From a checkpoint of a small contrastive image-text model: 48-pixel images, 101725 training examples.
Rows from block 6 of the image encoder of a small contrastive image-text model, named by matrix and row number. Rows with one number within an expert belong to one neuron, the router's apart. Each number is 128 + 32 x the weight over its row's rms, rounded and kept within 0 to 255. All counts start at 0. Numbers have three digits each. After the name is the row's rms in percent of the matrix's.
Before each expert's rows are labels from the 100 images, of 14848, where the router gives the expert most weight on average: "top examples" is what is common among them. Only what is clearly more common there than usual is listed. The data: photos with spoken descriptions (Open Images, Localized Narratives).
# router: slot weights (encoder.blocks.6.mlp.router.weight, 16x384, trained with AdamW), inputs 110-164
# up: expert up (encoder.blocks.6.mlp.up, 8x192x384), inputs 110-164
# down: expert down (encoder.blocks.6.mlp.down, 8x384x192, transposed), outputs 110-164

# expert 1
top examples: text has "wall"; text has "wearing"; text has "man"
router.2 084:139099158093187191093136094146155081168153135146149106075127149121130163156115096076095077198164145167136124103106194098161129098182123157136135075141160112145171140
router.3 089:136074156085176157139098110139149111176147133147108111094137096131150180147113123114101134214159099131164105106123108118150132118191126178124122050162141135118145157
up.0 085:128128128128120128066128128128128128128128103128128128128128128129128129128128128128130128128128128135230128128128128128255128095061128128128128129128128128128128128
down.0 051:086178151100129128043109158123146119159140128117126123128141126147131114126114133115128128128127089132102130128127120134128147118122176137095122138095126120128111121
up.1 078:139128128128000128128128128128128128128130123128128128128128128128128165128128128128121128128128127123058128128128128128000128149162128128128128127128128128128128128
down.1 062:128131129128128127128112165128132128130128000062130130103128161124128130063128126126121128128128140127128122193128128112114133128179128128128130123128128128128128124
up.3 083:138128128128129128126128128128128128128190019128128128128128128128128131128128128128140128128128130126104128128128128128255128128129128128128128128128128128128128128
down.3 072:130159144105130129129127128127127159128129171094131125128125183137128136128129127120134138130122202109131070164132117169127150152127100127115117197083111128109128086
up.5 110:154128128128129128128128128128128128128128019128128128128128128128128154128128128128110128128128128105104128128128128128000128030114128128128128129128128128128128128
down.5 076:131148114166126131135153109126098142077145128129132135128016143124120137145128128148104114128135141126075094127131123136034039128142126120127097155144038140115115139
up.7 099:138128128128125128193128128128128128128139092128128128128128128128128046128128128128118128128128131128147128128128128128047128177128128128128128128128130128128128128
down.7 150:128147159111129070142128143182128116136111136110123128128141128142147027102119164084134125082070130132128128128123128128167134124128128160113127150119131051170180130
up.8 076:131128128128255128203128128128128128128092142128128128128128128128128255128128128128117128128128128128125128128128128128148128255122128128128128128128128128128128128
down.8 055:128118169108129128130127181128137136141049134119137105145133131153128125110061129105185128128118142118121107180128128128184181134125120129127134151073127100144129110
up.10 139:040128128128100128128128128128128128128117126128128128128128128128128194128128128128134128128128128127085128128128128128113128088108128128128128128128128128128128128
down.10 117:000126128128145125202130111129128130128118139144127120157109125128129127159125128125128128126128128126077130020127128128128114138135127129128133129128130128128133154
up.12 126:129128128128126128124128128128128128128126123128128128128128128128128094128128128128252128128128128136223128128128128128174128120120128128128128127128128128128128128
down.12 142:111128131127119141101122142128152140164157131083168132116151158098103155114122126109172166146149133094142077147126129123126161128115113128129129148117130126132136101
up.13 162:168128128128255128130128128128128128128125123128128128128128128128128101128128128128128128128128128127147128128128128128173128130151128128128128128128128128128128128
down.13 159:145126121136116140119123122097229128128142072128161213126127138122047150134131128132128176132145128096142122128017109123143131159130123116157128135136128166130128131
up.15 148:244128128128126128129128128128128128128126126128128128128128128128128129128128128128128128128128124127099128128128128128128128169124128128128128127128129128128128128
down.15 163:128110060148070107194128127200142145125078116126164130114128120132110094128148102153126131176127126125126145162110199086114107087129130103165147127157152117192152132
up.16 092:108128128128128128118128128128128128128116178128128128128128128128128143128128128128156128128128128129186128128128128128123128230055128128128128127128128128128128128
down.16 092:129129131140128109107110166132128134146129131082142128054128129115135013139098128129137126126155128049131080082128128128125128128129129128128142107133128128060055070
up.18 109:153128128128000128114128128128128128128129138128128128128128127128128114128128128128129128128128128142042128128128128128121128129122128128128128128128128128128128128
down.18 217:122128113130110134128164128106103129137129109123131130128138124130122137129128128131137134144152122125105136100114123143130127132176124151137138128128128163088115130
up.19 087:115128128128127128063128128128128128128085255128128128128128128128128165128128128128212128128128127138230128128128128128096128174000128128128128127128128128128128128
down.19 043:140148121132117128128127128128112119092149255128109110151079127127133128155127077153151126135143112126150129121149153121104091126153167080163122000142127142098079128
up.20 215:131128128128099128112128128128128128128129130128128128128128128128128127128128128128126128128128128128125128128128128128188128146125128128128128128128128128128128128
down.20 146:197127129117033093127130131135134128172130144121129128128131129135128123117131136108117148126126132122174127128125128126180186131255114150128129123128127117148127128
up.21 083:000128128128255128175128128128128128128086000128128128128128128128128109128128128128125128128128128142128128128128128128197128000129128128128128128128128128128128128
down.21 073:129147089154128128159131128133141124124130090127127128129127126120114127171160117138126131120133128107127148124128180093133176128128133126143156137216169129073069137
up.22 155:084128128128085128089128128128128128128119135128128128128128128128128132128128128128172128128128129128081128128128128128121128226142128128128128128128128128128128128
down.22 161:115126144129024104126127120129129186131174128135129129127124144122129250129129148124121134088129143128010125128128123199131131155000097142129128124131126120127111128
up.23 161:197128128128085128129128128128128128128136126128128128128128128128128123128128128128128128128128129128128128128128128128128128059110128128128128128128128128128128128
down.23 191:169080129126129139129139110085090127084137128128124100170129125128123124137132093175130144145129010171096132128142128128083119124125124068157118128138127140137128160
up.24 122:128128128128057128133128128128128128128110248128128128128128131128128131128128128128014128128128128128136128128128128128081128133140128128128128128128128128128128128
down.24 145:131187110180121108142128154185155135105133142128137129103003145128118118130120066128114116128132130124121122126127255072086105128163144125130131128144162129134128120
up.27 117:128128128128129128134128128128128128128122136128128128128128128128128039128128128128150128128128134128128128128128128128129128131122128128128128128128128128128128128
down.27 146:123099131118134134126131129122180220205150141102169132097134167137104124124127132103139169133142152122128128129124128125216147128122016127131138155123133126154151133
up.28 091:000129128127255128108128128128128128128124127128128128128128128128128161128128128128146128128128126137054128128128128128128128178129128128128128102128128128128128128
down.28 088:127126128153126131131125126093128149122127127120146120131122138124112131142120063136166126160152128130127105128157140128116115128128132047149128092131128128129000130
up.29 162:201128128128126128127128128128128128128128136128128128128128128128128150128128128128145128128128128127146128128128128128109128163052128128128128128128128128128128128
down.29 191:104147151111151127177158114128122125128130133128112105156096131129138127138124144113131128101122139114159127121131124138060129127129098151099122162106109124128130149
up.31 132:126128128128108128128128128128128128128216200128128128128128128128128130128128128128125128128128128129096128128128128128143128255133128128128128129128128128128128128
down.31 154:118193104128119127128128128133108150083128127134110111087111107128147131127134089143127074173114128129130185150127129129134111122129164128117127033127131129126125073
up.32 184:130128128128126128128128128128128128128129127128128128128128128128128163128128128128128128128128128128123128128128128128148128130143128128128128128128128128128128128
down.32 182:123128191128128128108132099128106127107128055162120125137128124128137132147051129102142109125128128128128098120130127170138128130129134131127130127128128127124122127
up.33 090:022128128128159128127128128128128128128124133128128128128128128128128122128128128128112128128128135144126128128128128128128128123159128128128128128128128128128128128
down.33 088:124149128128189127076128128126097093117129120126130109129076244128123130128125130135171136125129129128196054129143131124183109185130122116128059114128116129133132140
up.34 126:078128128128129128200128128128128128128073120128128128128128128128128255128128128128129128128128127128128128128128128128054128056164128128128128128128128128128128128
down.34 099:129170112126127105161186101131126134127071129169104110133120128129142128082130128130130124122091130134091133131107129144055151116137127135112127188124124125122120166
up.35 091:136128128128193128133128128128128128128131128128128128128128128128128000128128128128001128128128126120055128128128128128165128129137128128128128128128128128128128128
down.35 071:126128128132128096173128130130147122166144124130134130115129184090127128122137131127124152082128128122128127102199128129141132140128124128128128166130133127122128128

# expert 6
top examples: text has "sky"; text has "water"
router.12 099:144140148073157149108177084113134118153171142165115130107167159134109123173116157169122165136156145159150105062126181124130175137080054146118134118175084136121120071
router.13 102:087096158154149138138134146111118155139215158117106126128111134131126110103146174113104147144127152123112169082136174167102151077154093097172112143138049170123116107
up.1 058:131128128128124128128128128128128128128163193128128128128128132128128100128128128128117128128128131204130128128128128128255128074149128128128128134128128128128128128
down.1 018:077128129129128123129128130134128126130078128128127128127128127127129128129125130128127124128132128092128126118128128128128128128128132130128129128128127130121128045
up.2 080:098128128128134128101128128128128128128126134128128128128128128128128114128128128128200128128128083128065128128128128128179128146201128128128128128128129128128128128
down.2 011:130129128122128128128128243119134128130128165129127111141128129136127039128129127128079129150126128131129129129133206129128154127128128129128123000128128098127083129
up.4 092:097128128128012128153128128128128128128119119128128128128128129128128119128128128128127128128128127126238128128128128128220128143104128128128128128128128128128128128
down.4 109:128084124142127121000128127150126087116096123131104144129122101119130129130135123130132109117126058129131103124119132145197123126160244127130147128162127134121132130
up.6 099:133128128128128128060128128128128128128127030128128128128128128128128103128128128128128128128128127130223128128128128128233128137134128128128128128128128128128128128
down.6 160:136177106131117130114137114073119087119075126130128085134128122128129119129134068187124128187121078152118142184129128126001117135183124100126123165128129127129017143
up.8 142:000128128128196128129128128128128128128111073128128128128128128128128181128128128128108128128128131130127128128128128128133128092128128128128128128128128128128128128
down.8 162:063128116163097128118126125143128130124131130156128187118120104116083135130255130177098128117117127151156152126124126129127113081129139130130114123182128125128148138
up.10 119:128128128128123128153128128128128128128127128128128128128128128128128132128128128128126128128128128102130128128128128128148128000255128128128128128128128128128127128
down.10 143:128121189084119128131160097124096162135123122132122128122240125118255158132096130108128102127095156128094127124137048190126128057129124169028135140000109087106111112
up.13 097:129128128128128128127128128128128128128129070128128128128128125128128118128128128128153128128128128114138128128128128128126128151182128128128128128128128128128128128
down.13 091:139109123128091128116111124126111175125069110132126123144136117208118121124126136128132127126129121128127112124130125128100126080126141126131129098132128127134130129
up.15 058:128128128128124128032128128128128128128113002128128128128128128128128129128128128128125128128128132133179128128128128128123128167116128128128128121128126128128128128
down.15 030:128127121132128118128136129066126156123128124120129096138178130132121126099128102165128142129128128130134128144128132127129127127128075072132088190138129131134122140
up.16 065:130128128128139128113128128128128128128116101128128128128128130128128055128128128128104128128128129140113128128128128128121128137105128128128128127128129128128128128
down.16 023:126128128132128122125128128129120124126119086128073128128000128129128000128127127129128126128128127128128112128128128127128000128128135121128126128137128128147128130
up.17 098:126128128128128128132128128128129128128128255128128128128128128128128128128128128128126128128128120128137128128128128128053128130130128128128128128128128128128129128
down.17 070:131153114142130121128134133130121128124157151118127206101119125127126050118128118152255129134132125116129128125109130120109034157128131113131103135233128200104133142
up.18 080:147128128128248128122128128128128128128130128128128128128128128128128135128128128128181128128128130128060128128128128128128128073062128128128128130128128128128128128
down.18 065:182127127115000125080117133129053127128139108113086126175131141130128125115072116129105132128126129137131124129125128127129129128129131120128119136129116127127114186
up.19 136:126128128128121128125128128128128128128133200128128128128128131128128125128128128128222128128128128128144128128128128128024128252129128128128128128128128128128128128
down.19 191:154103142129130124053134038154103127127129114200128125143081154090158201170082129127171069124090130126137128111161118130135126063127121129006144105130126116125110236
up.20 099:000128128128190128101128128128128128128063000128128128128128128128128125128128128128146128128128133149074128128128128129086128022123128128128128108128128128128128128
down.20 071:125127127026113132133122125136116126124128183128088071132132055130160129101152117136168131151094113163124255169097127172136129118126127126133116149108096129122145138
up.21 116:168128128128255128132128128128128128128170181128128128128128128128128114128128128128038128128128117129255128128128128128128128023017128128128128128128128128128138128
down.21 125:119213070166132112078052134163128128098178087138129121110089134115111118130150090168119125127116132141110128131122195073143126131186146119130075012164159128127138145
up.22 054:123128128128097128155128128128128128128157168128128128128128127128128133128128128128132128128128128107139128128128128128191128105215128128128128128128128128128128128
down.22 020:125130150126132128128126127128128130128172136136119111255118131128136132138130128125116119128128146128128127124149138126127125127128127136124130131128130114128131128
up.24 156:135128128128141128124128128128128128128132139128128128128128128128128046128128128128046128128128128128131128128128128128128128157223128128128128128128128128128128128
down.24 137:135205122135125127147128133150126089126135125109113097128067134142128055098138128136195125124116140127163133127116133064117104128127124127097091246128128136125126158
up.26 112:107128128128127128128128128128128128128169132128128128128128129128128126128128128128131128128128128132135125128128128128091128225202128128128128130128127128128128128
down.26 086:132145127128139122139073149130129088115129127130128102211167128178127093121131126129125128128128128139109127128128184100079134125105134127129126122134188128159100101
up.27 135:131128128128112128113128128128128128128140145128128128128128128128128120128128128128215128128128128127139128128128128128100128119255128128128128128128128128128128128
down.27 156:128125156133132109131131128131104099127142127125103133177134126121135068129130227131128146000125126107097124098125116127135134145130113128125106131135000129129129128
up.28 105:105128128128142128141128128128128128128126156128128128128128130128128127128128128128128128128128121127179128128128128128085128142186128128128128128128128128128128128
down.28 116:150133111181118122189146129123141125128136148127134133120122132118120128128136111138131137161235073139125134080123132118135012057129132124134124132147255210136127162
up.29 110:183128128128134128127128128128128128128122255128128128128128128128128128128128128128127128128128105132147128128128128128133128151000128128128128128128128128128124128
down.29 128:128128145128128128136132154126051115129132153128126144136139124136128122125094127117081129133173124123128106069128131126127130128128174124134122127140128130129000096
up.30 063:090128128128138128121128128128128128128144064128128128128128128128128136128128128128128128128128126116133128128128128128154128159137128128128128128128128128128128128
down.30 007:128126127128128133129125134128128131124131106128126133129129121055128127128129108129121119142130126128128130129128163126128122128128139124130135128129133135128127123
up.31 159:179128128128133128128128128128128128128146141128128128128128128128128146128128128128151128128128128126186128128128128128107128126212128128128128130128128128128128128
down.31 170:144089128132122126128151130028128126141123127119130128126127101128127128130124127130132128130210124120117123075127132128036124000128128107139127141130128139129128127
up.33 151:095128128128167128133128128128128128128129124128128128128128128128128103128128128128127128128128130130197128128128128128117128129011128128128128128128128128128128128
down.33 111:126102118152082128129131192162124130122156124098136154128118129127118123128132123157125130130180116091130126124128139119145110116130192077186124125170132204128118130
up.34 094:062128128128134128122128128128128128128095157128128128128128131128128146128128128128142128128128128119101128128128128128248128103255128128128128129128128128128128128
down.34 082:123123173105122112140129142140128123155112069133126117155122128138138105107088130095146123129119123128103075141128132126125179052133130129126143126117121079173162129
up.35 042:128128128128128128170128128128128128128070000128128128128128128128128115128128128128168128128128128104179128128128128128014128146057128128128128128128128128128128128
down.35 007:128128128128128128128099128128128128128128128128128128128128128128128128128128128128128128128128128128128128129128128128128128128128128128128128128128128128128128128
up.36 110:243128128128127128118128128128128128128128122128128128128128128128128132128128128128127128128128128080128128128128128128239128146121128128128128125128128128128128128
down.36 072:159139130131128108132116156166128108185129128118122189124097128128129089107115149112153104118184128101128113047103127104132018134135150131128129127136125175128128127

# expert 2
top examples: text has "red"; text has "color"
router.4 094:094072138079117165168102130121106125173175133146050145136134131100109133072123076076128159118126156119146185136137155094087167148131094135101122193170159157136163101
router.5 098:122079144078123107169123154140097108135176152138078156162117159109109140056127042123122137108122145080104150138153151108086147134139063152076148178156183123088167090
up.0 074:133128128128205128126128128128128128128189226128128128128128133128128131128128128128164128128128126128105128128128128128124128121031128128128128128128128128128128128
down.0 012:127113125132127122128126128128136115128129000129133129122127130117125062133134149128127147122139127123128058112127129117128127127128128125149127128148071132128139128
up.2 113:153128128128168128111128128128128128128152180128128128128128128128128152128128128128138128128128128131202128128128128128153128122105128128128128128128128128128128128
down.2 075:149088134116125136023130119092132130132151155110205128097149164135103164128125081128119165238134130134127109200134105180132148113015086061128097133128117133141127128
up.3 108:124128128128092128129128128128128128128130128128128128128128128128128208128128128128080128128128128126255128128128128128131128000254128128128128127128128128128128128
down.3 105:127135149099135115161127031128080113136128189175122171128138128119151122125126134122114131092102128141120158129131103146000118132028120133105128128117145099129133126
up.4 097:115128128128133128102128128128128128128012115128128128128128170128128227128128128128000128128128128160112128128128128128107128106105128128128128128128128128128128128
down.4 047:051138128129128125142092158131130128190124124128128134124127047120130126127131132126131111125137128127129130128128128093183128128127169194132129125131129128120137121
up.6 168:240128128128136128128128128128128128128130135128128128128128128128128119128128128128128128128128151128128128128128128128133128135083128128128128128128128128128128128
down.6 162:118134128109126128172152116128128130090128134128120122137124131135130122128155078126137127128102119132127158137107137127087128248128121128115125130115174124131136148
up.7 139:100128128128000128127128128128128128128154162128128128128128128128128128128128128128127128128128130128112128128128128128051128055126128128128128128128128128128128128
down.7 130:095128123097151125085127133132128111138125187129128153119134162126132135128127147115128137077120139128123121127128103156097220104000125140113109135118059117128130126
up.8 059:065128128128124128012128128128128128128047159128128128128128129128128143128128128128123128128128127224126128128128128128167128049217128128128128128128128128128128128
down.8 027:130128127129155160128124125085127131126161128130128121129128128127117153140129125135128128134150128122128128128128127128128121131127128126128128128128068177114113128
up.10 121:135128128128105128128128128128128128128128129128128128128128131128128255128128128128170128128128121122076129128128128128196128125133128128128128127128128128128131128
down.10 179:129000127143107158053183128128141141122139120127156178115188128125099103108136128120128151125127128135128129129105056137081137133133119114228128128146137160129099145
up.11 062:139128128128142128124128128128128128128113255128128128128128128128128174128128128128112128128128130187090128128128128128117128110143128128128128130128128128128127128
down.11 015:130127128128128165122128127124128137128136147128128128129127128118128155227129128128154127132247124128129134127155128127103121128127126128129212101127127154127128129
up.12 111:141128128128100128131128128128128128128148105128128128128128128128128112128128128128138128128128123151139128128128128128127128148245128128128128128128128128128128128
down.12 119:136140142118102127119129128203182156132110131129139123131128135127129119128123118115094130130071184124120115255129158118095139109132118131125144158092172112163133122
up.13 090:120128128128133128127128128128128128128131154128128128128128128128128159128128128128128128128128131132197128128128128128177128110084128128128128131128128128128128128
down.13 051:117125126140128128071199112125128136139187152161127128121128127112127165133135142128129134124158218113164135118126114188152099219145123130128135098129094148101129135
up.14 144:120128128128000128127128128128128128128111139128128128128128128128128131128128128128148128128128124131126128128128128128128128207054128128128128128128128128128128128
down.14 150:172129117140165137099124154125126123104117117104142126128123150128096122128094052155121125163127118132255100193128229118192126117160128070127115105128147131189082129
up.17 091:139128128128255128129128128128128128128105136128128128128128128128128085128128128128143128128128129083000128128128128128185128139096128128128128128128128128128128128
down.17 137:133135213139128080127122111153078114126158132186080127129128121092236128161146131128127118064134128129130128000142106130156102128129153158125133038153018136000062099
up.18 061:255128128128067128076128128128128128128103148128128128128128128128128167128128128128044128128128139136068128128128128128053128148124128128128128128128123128128127128
down.18 032:128098099138125128117255032128128157127127128129128133134128128130096118165128126129128128128126128128128128129124128133128127128128127123128134127130135143131131177
up.20 114:126128128128215128135128128128128128128177000128128128128128128128128090128128128128148128128128128130142128128128128128130128001156128128128128128128128128128128128
down.20 137:215148154098088126126093151133154131128138132132129130109127184073179139143129134098086128123132146125147066128140185084106132129122129143124136128128125115125130044
up.21 112:119128128128061128121128128128128128128127111128128128128128128128128042128128128128000128128128122093184128128128128128165128115134128128128128126128127128128128128
down.21 177:121065130098129188127130123132126255128060128133113070147127119152139128116131128126160115223109128133128168185129140105128128129127110135100170129066197127128132134
up.22 066:154128128128079128000128128128128128128129182128128128128128128128128185128128128128138128128128158128025128128128128128120128103000128128128128128128128128128128128
down.22 014:128164126130139127123125129134145127000127169135104129116127117117148129126145130128127127124125126119127149129108131118087125120121130152128164124128133128115192129
up.23 125:090128128128171128123128128128128128128156136128128128128128128128128091128128128128083128128128123131245128128128128128127128255040128128128128128128128128128128128
down.23 155:112090122129131135147115132125131128158205127125117148145162112126121128121192170122129150127151128086115166131081105125211128136099122143157134147128129190092118128
up.25 116:158128128128128128128128128128128128128126138128128128128128128128128139128128128128128128128128128124130128128128128128130128255117128128128128128128128128128128128
down.25 118:123062130135000150135130112129115154091069100162128122139097130128126093156093113128146105133126137121151108128145146134160129255128136122126128127124118129126128126
up.26 071:085128128128137128118128128128128128128133126128128128128128127128128132128128128128120128128128128119129128128128128128050128121181128128128128128128128128128128128
down.26 075:128095114155128132121136128127126131104095047128063128143120102000202128141075229138128108120127128127125129122124144128128121106121168126069130119126129131130128128
up.27 135:255128128128148128128128128128128128128064144128128128128128119128128255128128128128060128128128128093111128128128128128049128213156128128128128128128128128128128128
down.27 080:013129133103128088105152138139145110163133127116118150120188083118160095082131146125128159112102108175019206136102127128131165128131126153133128141140141090137151129
up.28 125:255128128128136128132128128128128128128202000128128128128128127128128120128128128128126128128128127129223128128128128128210128132255128128128128128128129128128128128
down.28 121:139128128104129105129137128128084127128130128127128136101162119129126124111130100133126128158091051153165128143127109198130132128125127089115053196133123134115069130
up.31 082:014128128128130128246128128128128128128041108128128128128128128127128103128128128128000128128128119118122128128128128128126128151249128128128128128128128128128128128
down.31 030:094124106129133160131155106037133128126128118117127128143120128120129128130128076205137132203143115208130131129136148092128083127133128106151128128127140133142142123
up.32 095:163128128128119128168128128128128128128135255128128128128128128128128143128128128128154128128128128122126128128128128128126128131129128128128128128128128128128128128
down.32 039:128135121128126152129126119051104136119128104117168128128125155131111129130130124129151130165131123127128131132132128117128115128159118000130078125128132131133130136
up.34 069:128128128128129128135128128128128128128170164128128128128128127128128000128128128128141128128128127147128128128128128128139128128112128128128128130128130128128128128
down.34 023:128130136127128124120128122127125127144156128128255127022133128127130156128151156128129136126128127147128128126130111119128127128130126128128122128175128126128159129
up.37 145:142128128128240128125128128128128128128180230128128128128128128128128132128128128128107128128128128128145128128128128128121128209255128128128128128128128128128128128
down.37 113:128121134124078128136129125128126125139131128128134129125129134128128128102128139125094154127126128133000125132133113129128139128130117125133120096128124084183134135

# expert 0
top examples: text has "white"
router.0 077:212214099114144143098128139137094114093107149149081156148104154135109032124157109129106141102114074168168101120119135157160134115067132144128142113142103156130101143
router.1 090:121175109101209104118150145107098177108129173164096089140099107136132134144167113089122162136082118098112170084133124182221100138127085129113120113183096155070125134
up.0 042:076128128128040128140128128128128128128255139128128128128128127128128089128128128128011128128128106131199128128128128128255128110145128128128128130128128128128128128
down.0 029:128128128128128124128128204224136079128134128129128128126128128128128108128144128126102032125128128128128129125128132000128128128128128132128133128128128128128128128
up.2 046:138126128128127128114128128128128128128047255128128128128128128128128223128128128128192128128128128108144128128128128128140128128129128128128128128128128128128128128
down.2 009:128085127133127014152126126129057129094110133133126130126174096130127111124124139124130126121128125128128125127127127161126176139130161135130139143129126127126127127
up.3 117:129128128128169128117128128128128128128112221128128128128128129128128044128128128128000128128128116128123128128128128128154128000126128128128128128128128128128128128
down.3 189:139126128128128130131215087108150177169126129127138142124135145120126255128127148126127174137180128127125128126130105185128127119112109128152131126126128128124145129
up.4 109:095128128128157128111128128128128128128137053128128128128128128128128125128128128128105128128128137142130128128128128128255128199255128128128128128128128128128128128
down.4 136:127128095137126128129127129131129172128115151107132127126127121143127138128165128128155127156128128073084128152091127109191125105133134128128216126134198130157129129
up.6 082:148128128128135128129128128128128128128245103128128128128128128128128092128128128128173128128128131173009128128128128128101128196255128128128128128128128128128128128
down.6 044:124129125128128127128127128150175128128119128128158217128128125188127110115128137013127127127116126026128129128127153128128143128128132135129163202130140121213139129
up.7 093:207128128128126128015128128128128128128123126128128128128128128128128127128128128128131128128128114154000128128128128128180128183255128128128128128128128128128128128
down.7 058:127082079151127202129125054109116168000103127176128125136128128131114116150132083172134128146128119132123136175128131117128122113117129108134116115128140141132130134
up.9 068:129128128128016128126128128128128128128134156128128128128128128128128130128128128128170128128128126153130128128128128128184128129176128128128128128128128128128128128
down.9 055:127092127129139129129128129128134156133112131115161136115137127127128131104091132103136127128189139122128107127110128127098173121070148129135135125126172230146137080
up.10 081:113128128128141128080128128128128128128137187128128128128128128128128230128128128128009128128128218137034128128128128128075128106251128128128128128128128128128128128
down.10 109:131141124128123064130128123159107128118245128131128159104126113130157111127129156132130114130129126129128130126129120130128122002097128128127128129126129134125129127
up.12 068:128128128128201128208128128128128127128128154128128128128128128128128060128128128128126128128128129080136128128128128128156128143255128128128128126128128128128128128
down.12 018:144017118143128128136064135116099128133059126096149142123239060133083116124126128129123128136187106112128085127122114255128127128127174116179133118144110145131144105
up.13 132:128128128128128128130128128128128128128146166128128128128128129128128157128128128128255128128128128136130128128128128128108128119110128128128128135128128128128128128
down.13 082:109129128131128105128115154128144124138135122125205127099130132124128102121089129101127140129142128095097037129144132123121125127169150118253126128128135129145128066
up.14 066:132128128128131128161128128128128128128130156128128128128128128128128255128128128128116128128128135217131128128128128128177128146082128128128128133128128128128128128
down.14 007:128125129126128105128166122130067131128128187000126128128128129128129130127128130127129129073116159128125128128128128128129128128128122130127128162126099127134134128
up.16 110:184128128128143128132128128128128128128191255128128128128128128128128151128128128128144128128128128135118128128128128128123128127169128128128128128128128128128129128
down.16 065:168100102164099164128115110127128142104178049132125131131086111127101128129128118149177119128127108152125129120128127129131127129128182099128128125210059145128129151
up.17 177:129128128128048128169128128128128128128146130128128128128128128128128067128128128128130128128128128124100128128128128128125128127095128128128128128128128128128128128
down.17 210:096128128101176127029129126089118086125125124053116056211136129161129126130124125148140133128126118128068075144138128135062128130102128087128038127111116127128119129
up.18 099:000128128128219128127128128128128128128153119128128128128128128128128000128128128128135128128128091108137128128128128128041128124111128128128128127128128128128128128
down.18 086:170127128126126128056160065100107140130105128130121129127109110129128152186131131121148128097126138129255127114129101136121129123124120129113146128127111127125129147
up.20 051:147128128128126128253128128128128128128174061128128128128128128128128198128128128128255128128128120040021128128128128128120128215134128128128128128128128128128128128
down.20 014:128127128128128128218123128125128123132144129128180135128138125127128128127127138128184142129151127127127135128127117117128128128128039129128128135127128141125128127
up.21 146:005128128128000128139128128128128128128118123128128128128128128128128118128128128128117128128128122156133128128128128128172128106034128128128128128128128128128128128
down.21 132:172126103130116141130146094127128154115127000130140130129123130144109102135134125129126131159137128128002128128128137128184124062115128109144132128142150133143123141
up.22 115:179128128128075128107128128128128128128130000128128128128128128128128120128128128128155128128128092114076128128128128128122128104255128128128128128128128128128128128
down.22 136:112136121128128206123126133111137128146119132126126128133138126129120151128055128128215188128171127127142151131120132125110134131077131131150129000119128141108121131
up.24 117:095128128128120128106128128128128128128046107128128128128128128128128129128128128128134128128128110128111128128128128128099128015104128128128128128128128128128128128
down.24 150:000108133111124183133143099126113166128095128128127122129058131166127134128116121113108105129107145154152117127132128167141114062123105129059132128079131120129135159
up.25 130:000128128128000128154128128128128128128118077128128128128128128128128087128128128128125128128128128123089128128128128128236128130075128128128128128128128128128128128
down.25 151:129129128132198105129128127129130125144120105134151197057140128102129164108128128129163129127130128111060103128123104133140028133055130128128128156149127131128128126
up.26 072:123128128128132128127128128128128128128255126128128128128128129128128132128128128128248128128128132040191128128128128128126128082142128128128128128128128128128128128
down.26 035:128129126129128131131128128128129131123128135129127093132131128128128127133128156124126130128128129128128132138128130102130145128123126163128128122127223128128144128
up.27 065:169128128128130128125128128128128128128095127128128128128128069128128204128128128128151128128128113137127128128128128128121128132127128128128128128128128128128128128
down.27 008:115095128127127142122145127113126122129128125127131132125129132125127137128113128129122127149130132128121113128136126129131119128125092124128110101126103129138132127
up.28 116:119128128128199128146128128128128128128122043128128128128128128128128127128128128128125128128128128093129128128128128128124128049143128128128128128128128128128128128
down.28 148:151130128128072128124124128093126048109255129128128126145128145130123103128128128154133144127152125121179123128195131109009122137130128090147121196205128151128078127
up.30 093:242128128128131128177128128128128128128086146128128128128128129128128125128128128128170128128128143100000128128128128128110128121174128128128128130128128128128128128
down.30 104:068124060128128199173128126050140144085186127109169114132144137156016135124163093163134161178132128130083126167147151128044127133125111093144112142124165133183130122
up.31 089:140128128128125128180128128128128128128138132128128128128128128128128147128128128128034128128128128123222128128128128128121128134160128128128128128128128128128126128
down.31 075:137174128141128126128124094144127128128128106172128131127000129133119128128151128074128130128127128157128128084124127128151128125128144121127128126142134132128136151
up.32 058:255128128128146128255128128128128128128164224128128128128128128128128221128128128128127128128128127129168128128128128128131128231255128128128128126128128128128128128
down.32 028:125118115128128184126128128087135255128115129122202128141157129128095123150121124127128188191176129128101132136129130125128136128128126125175130127127129140127128126
up.35 081:126128128128130128135128128128128128128106128128128128128128128128128140128128128128054128128128159129250128128128128128130128133250128128128128125128128128128128128
down.35 086:133130101136128128129126128129128138130128128128128133128126131129110156122126163124128184119216143114129118128124127127223127127127127128216126121128103128132132219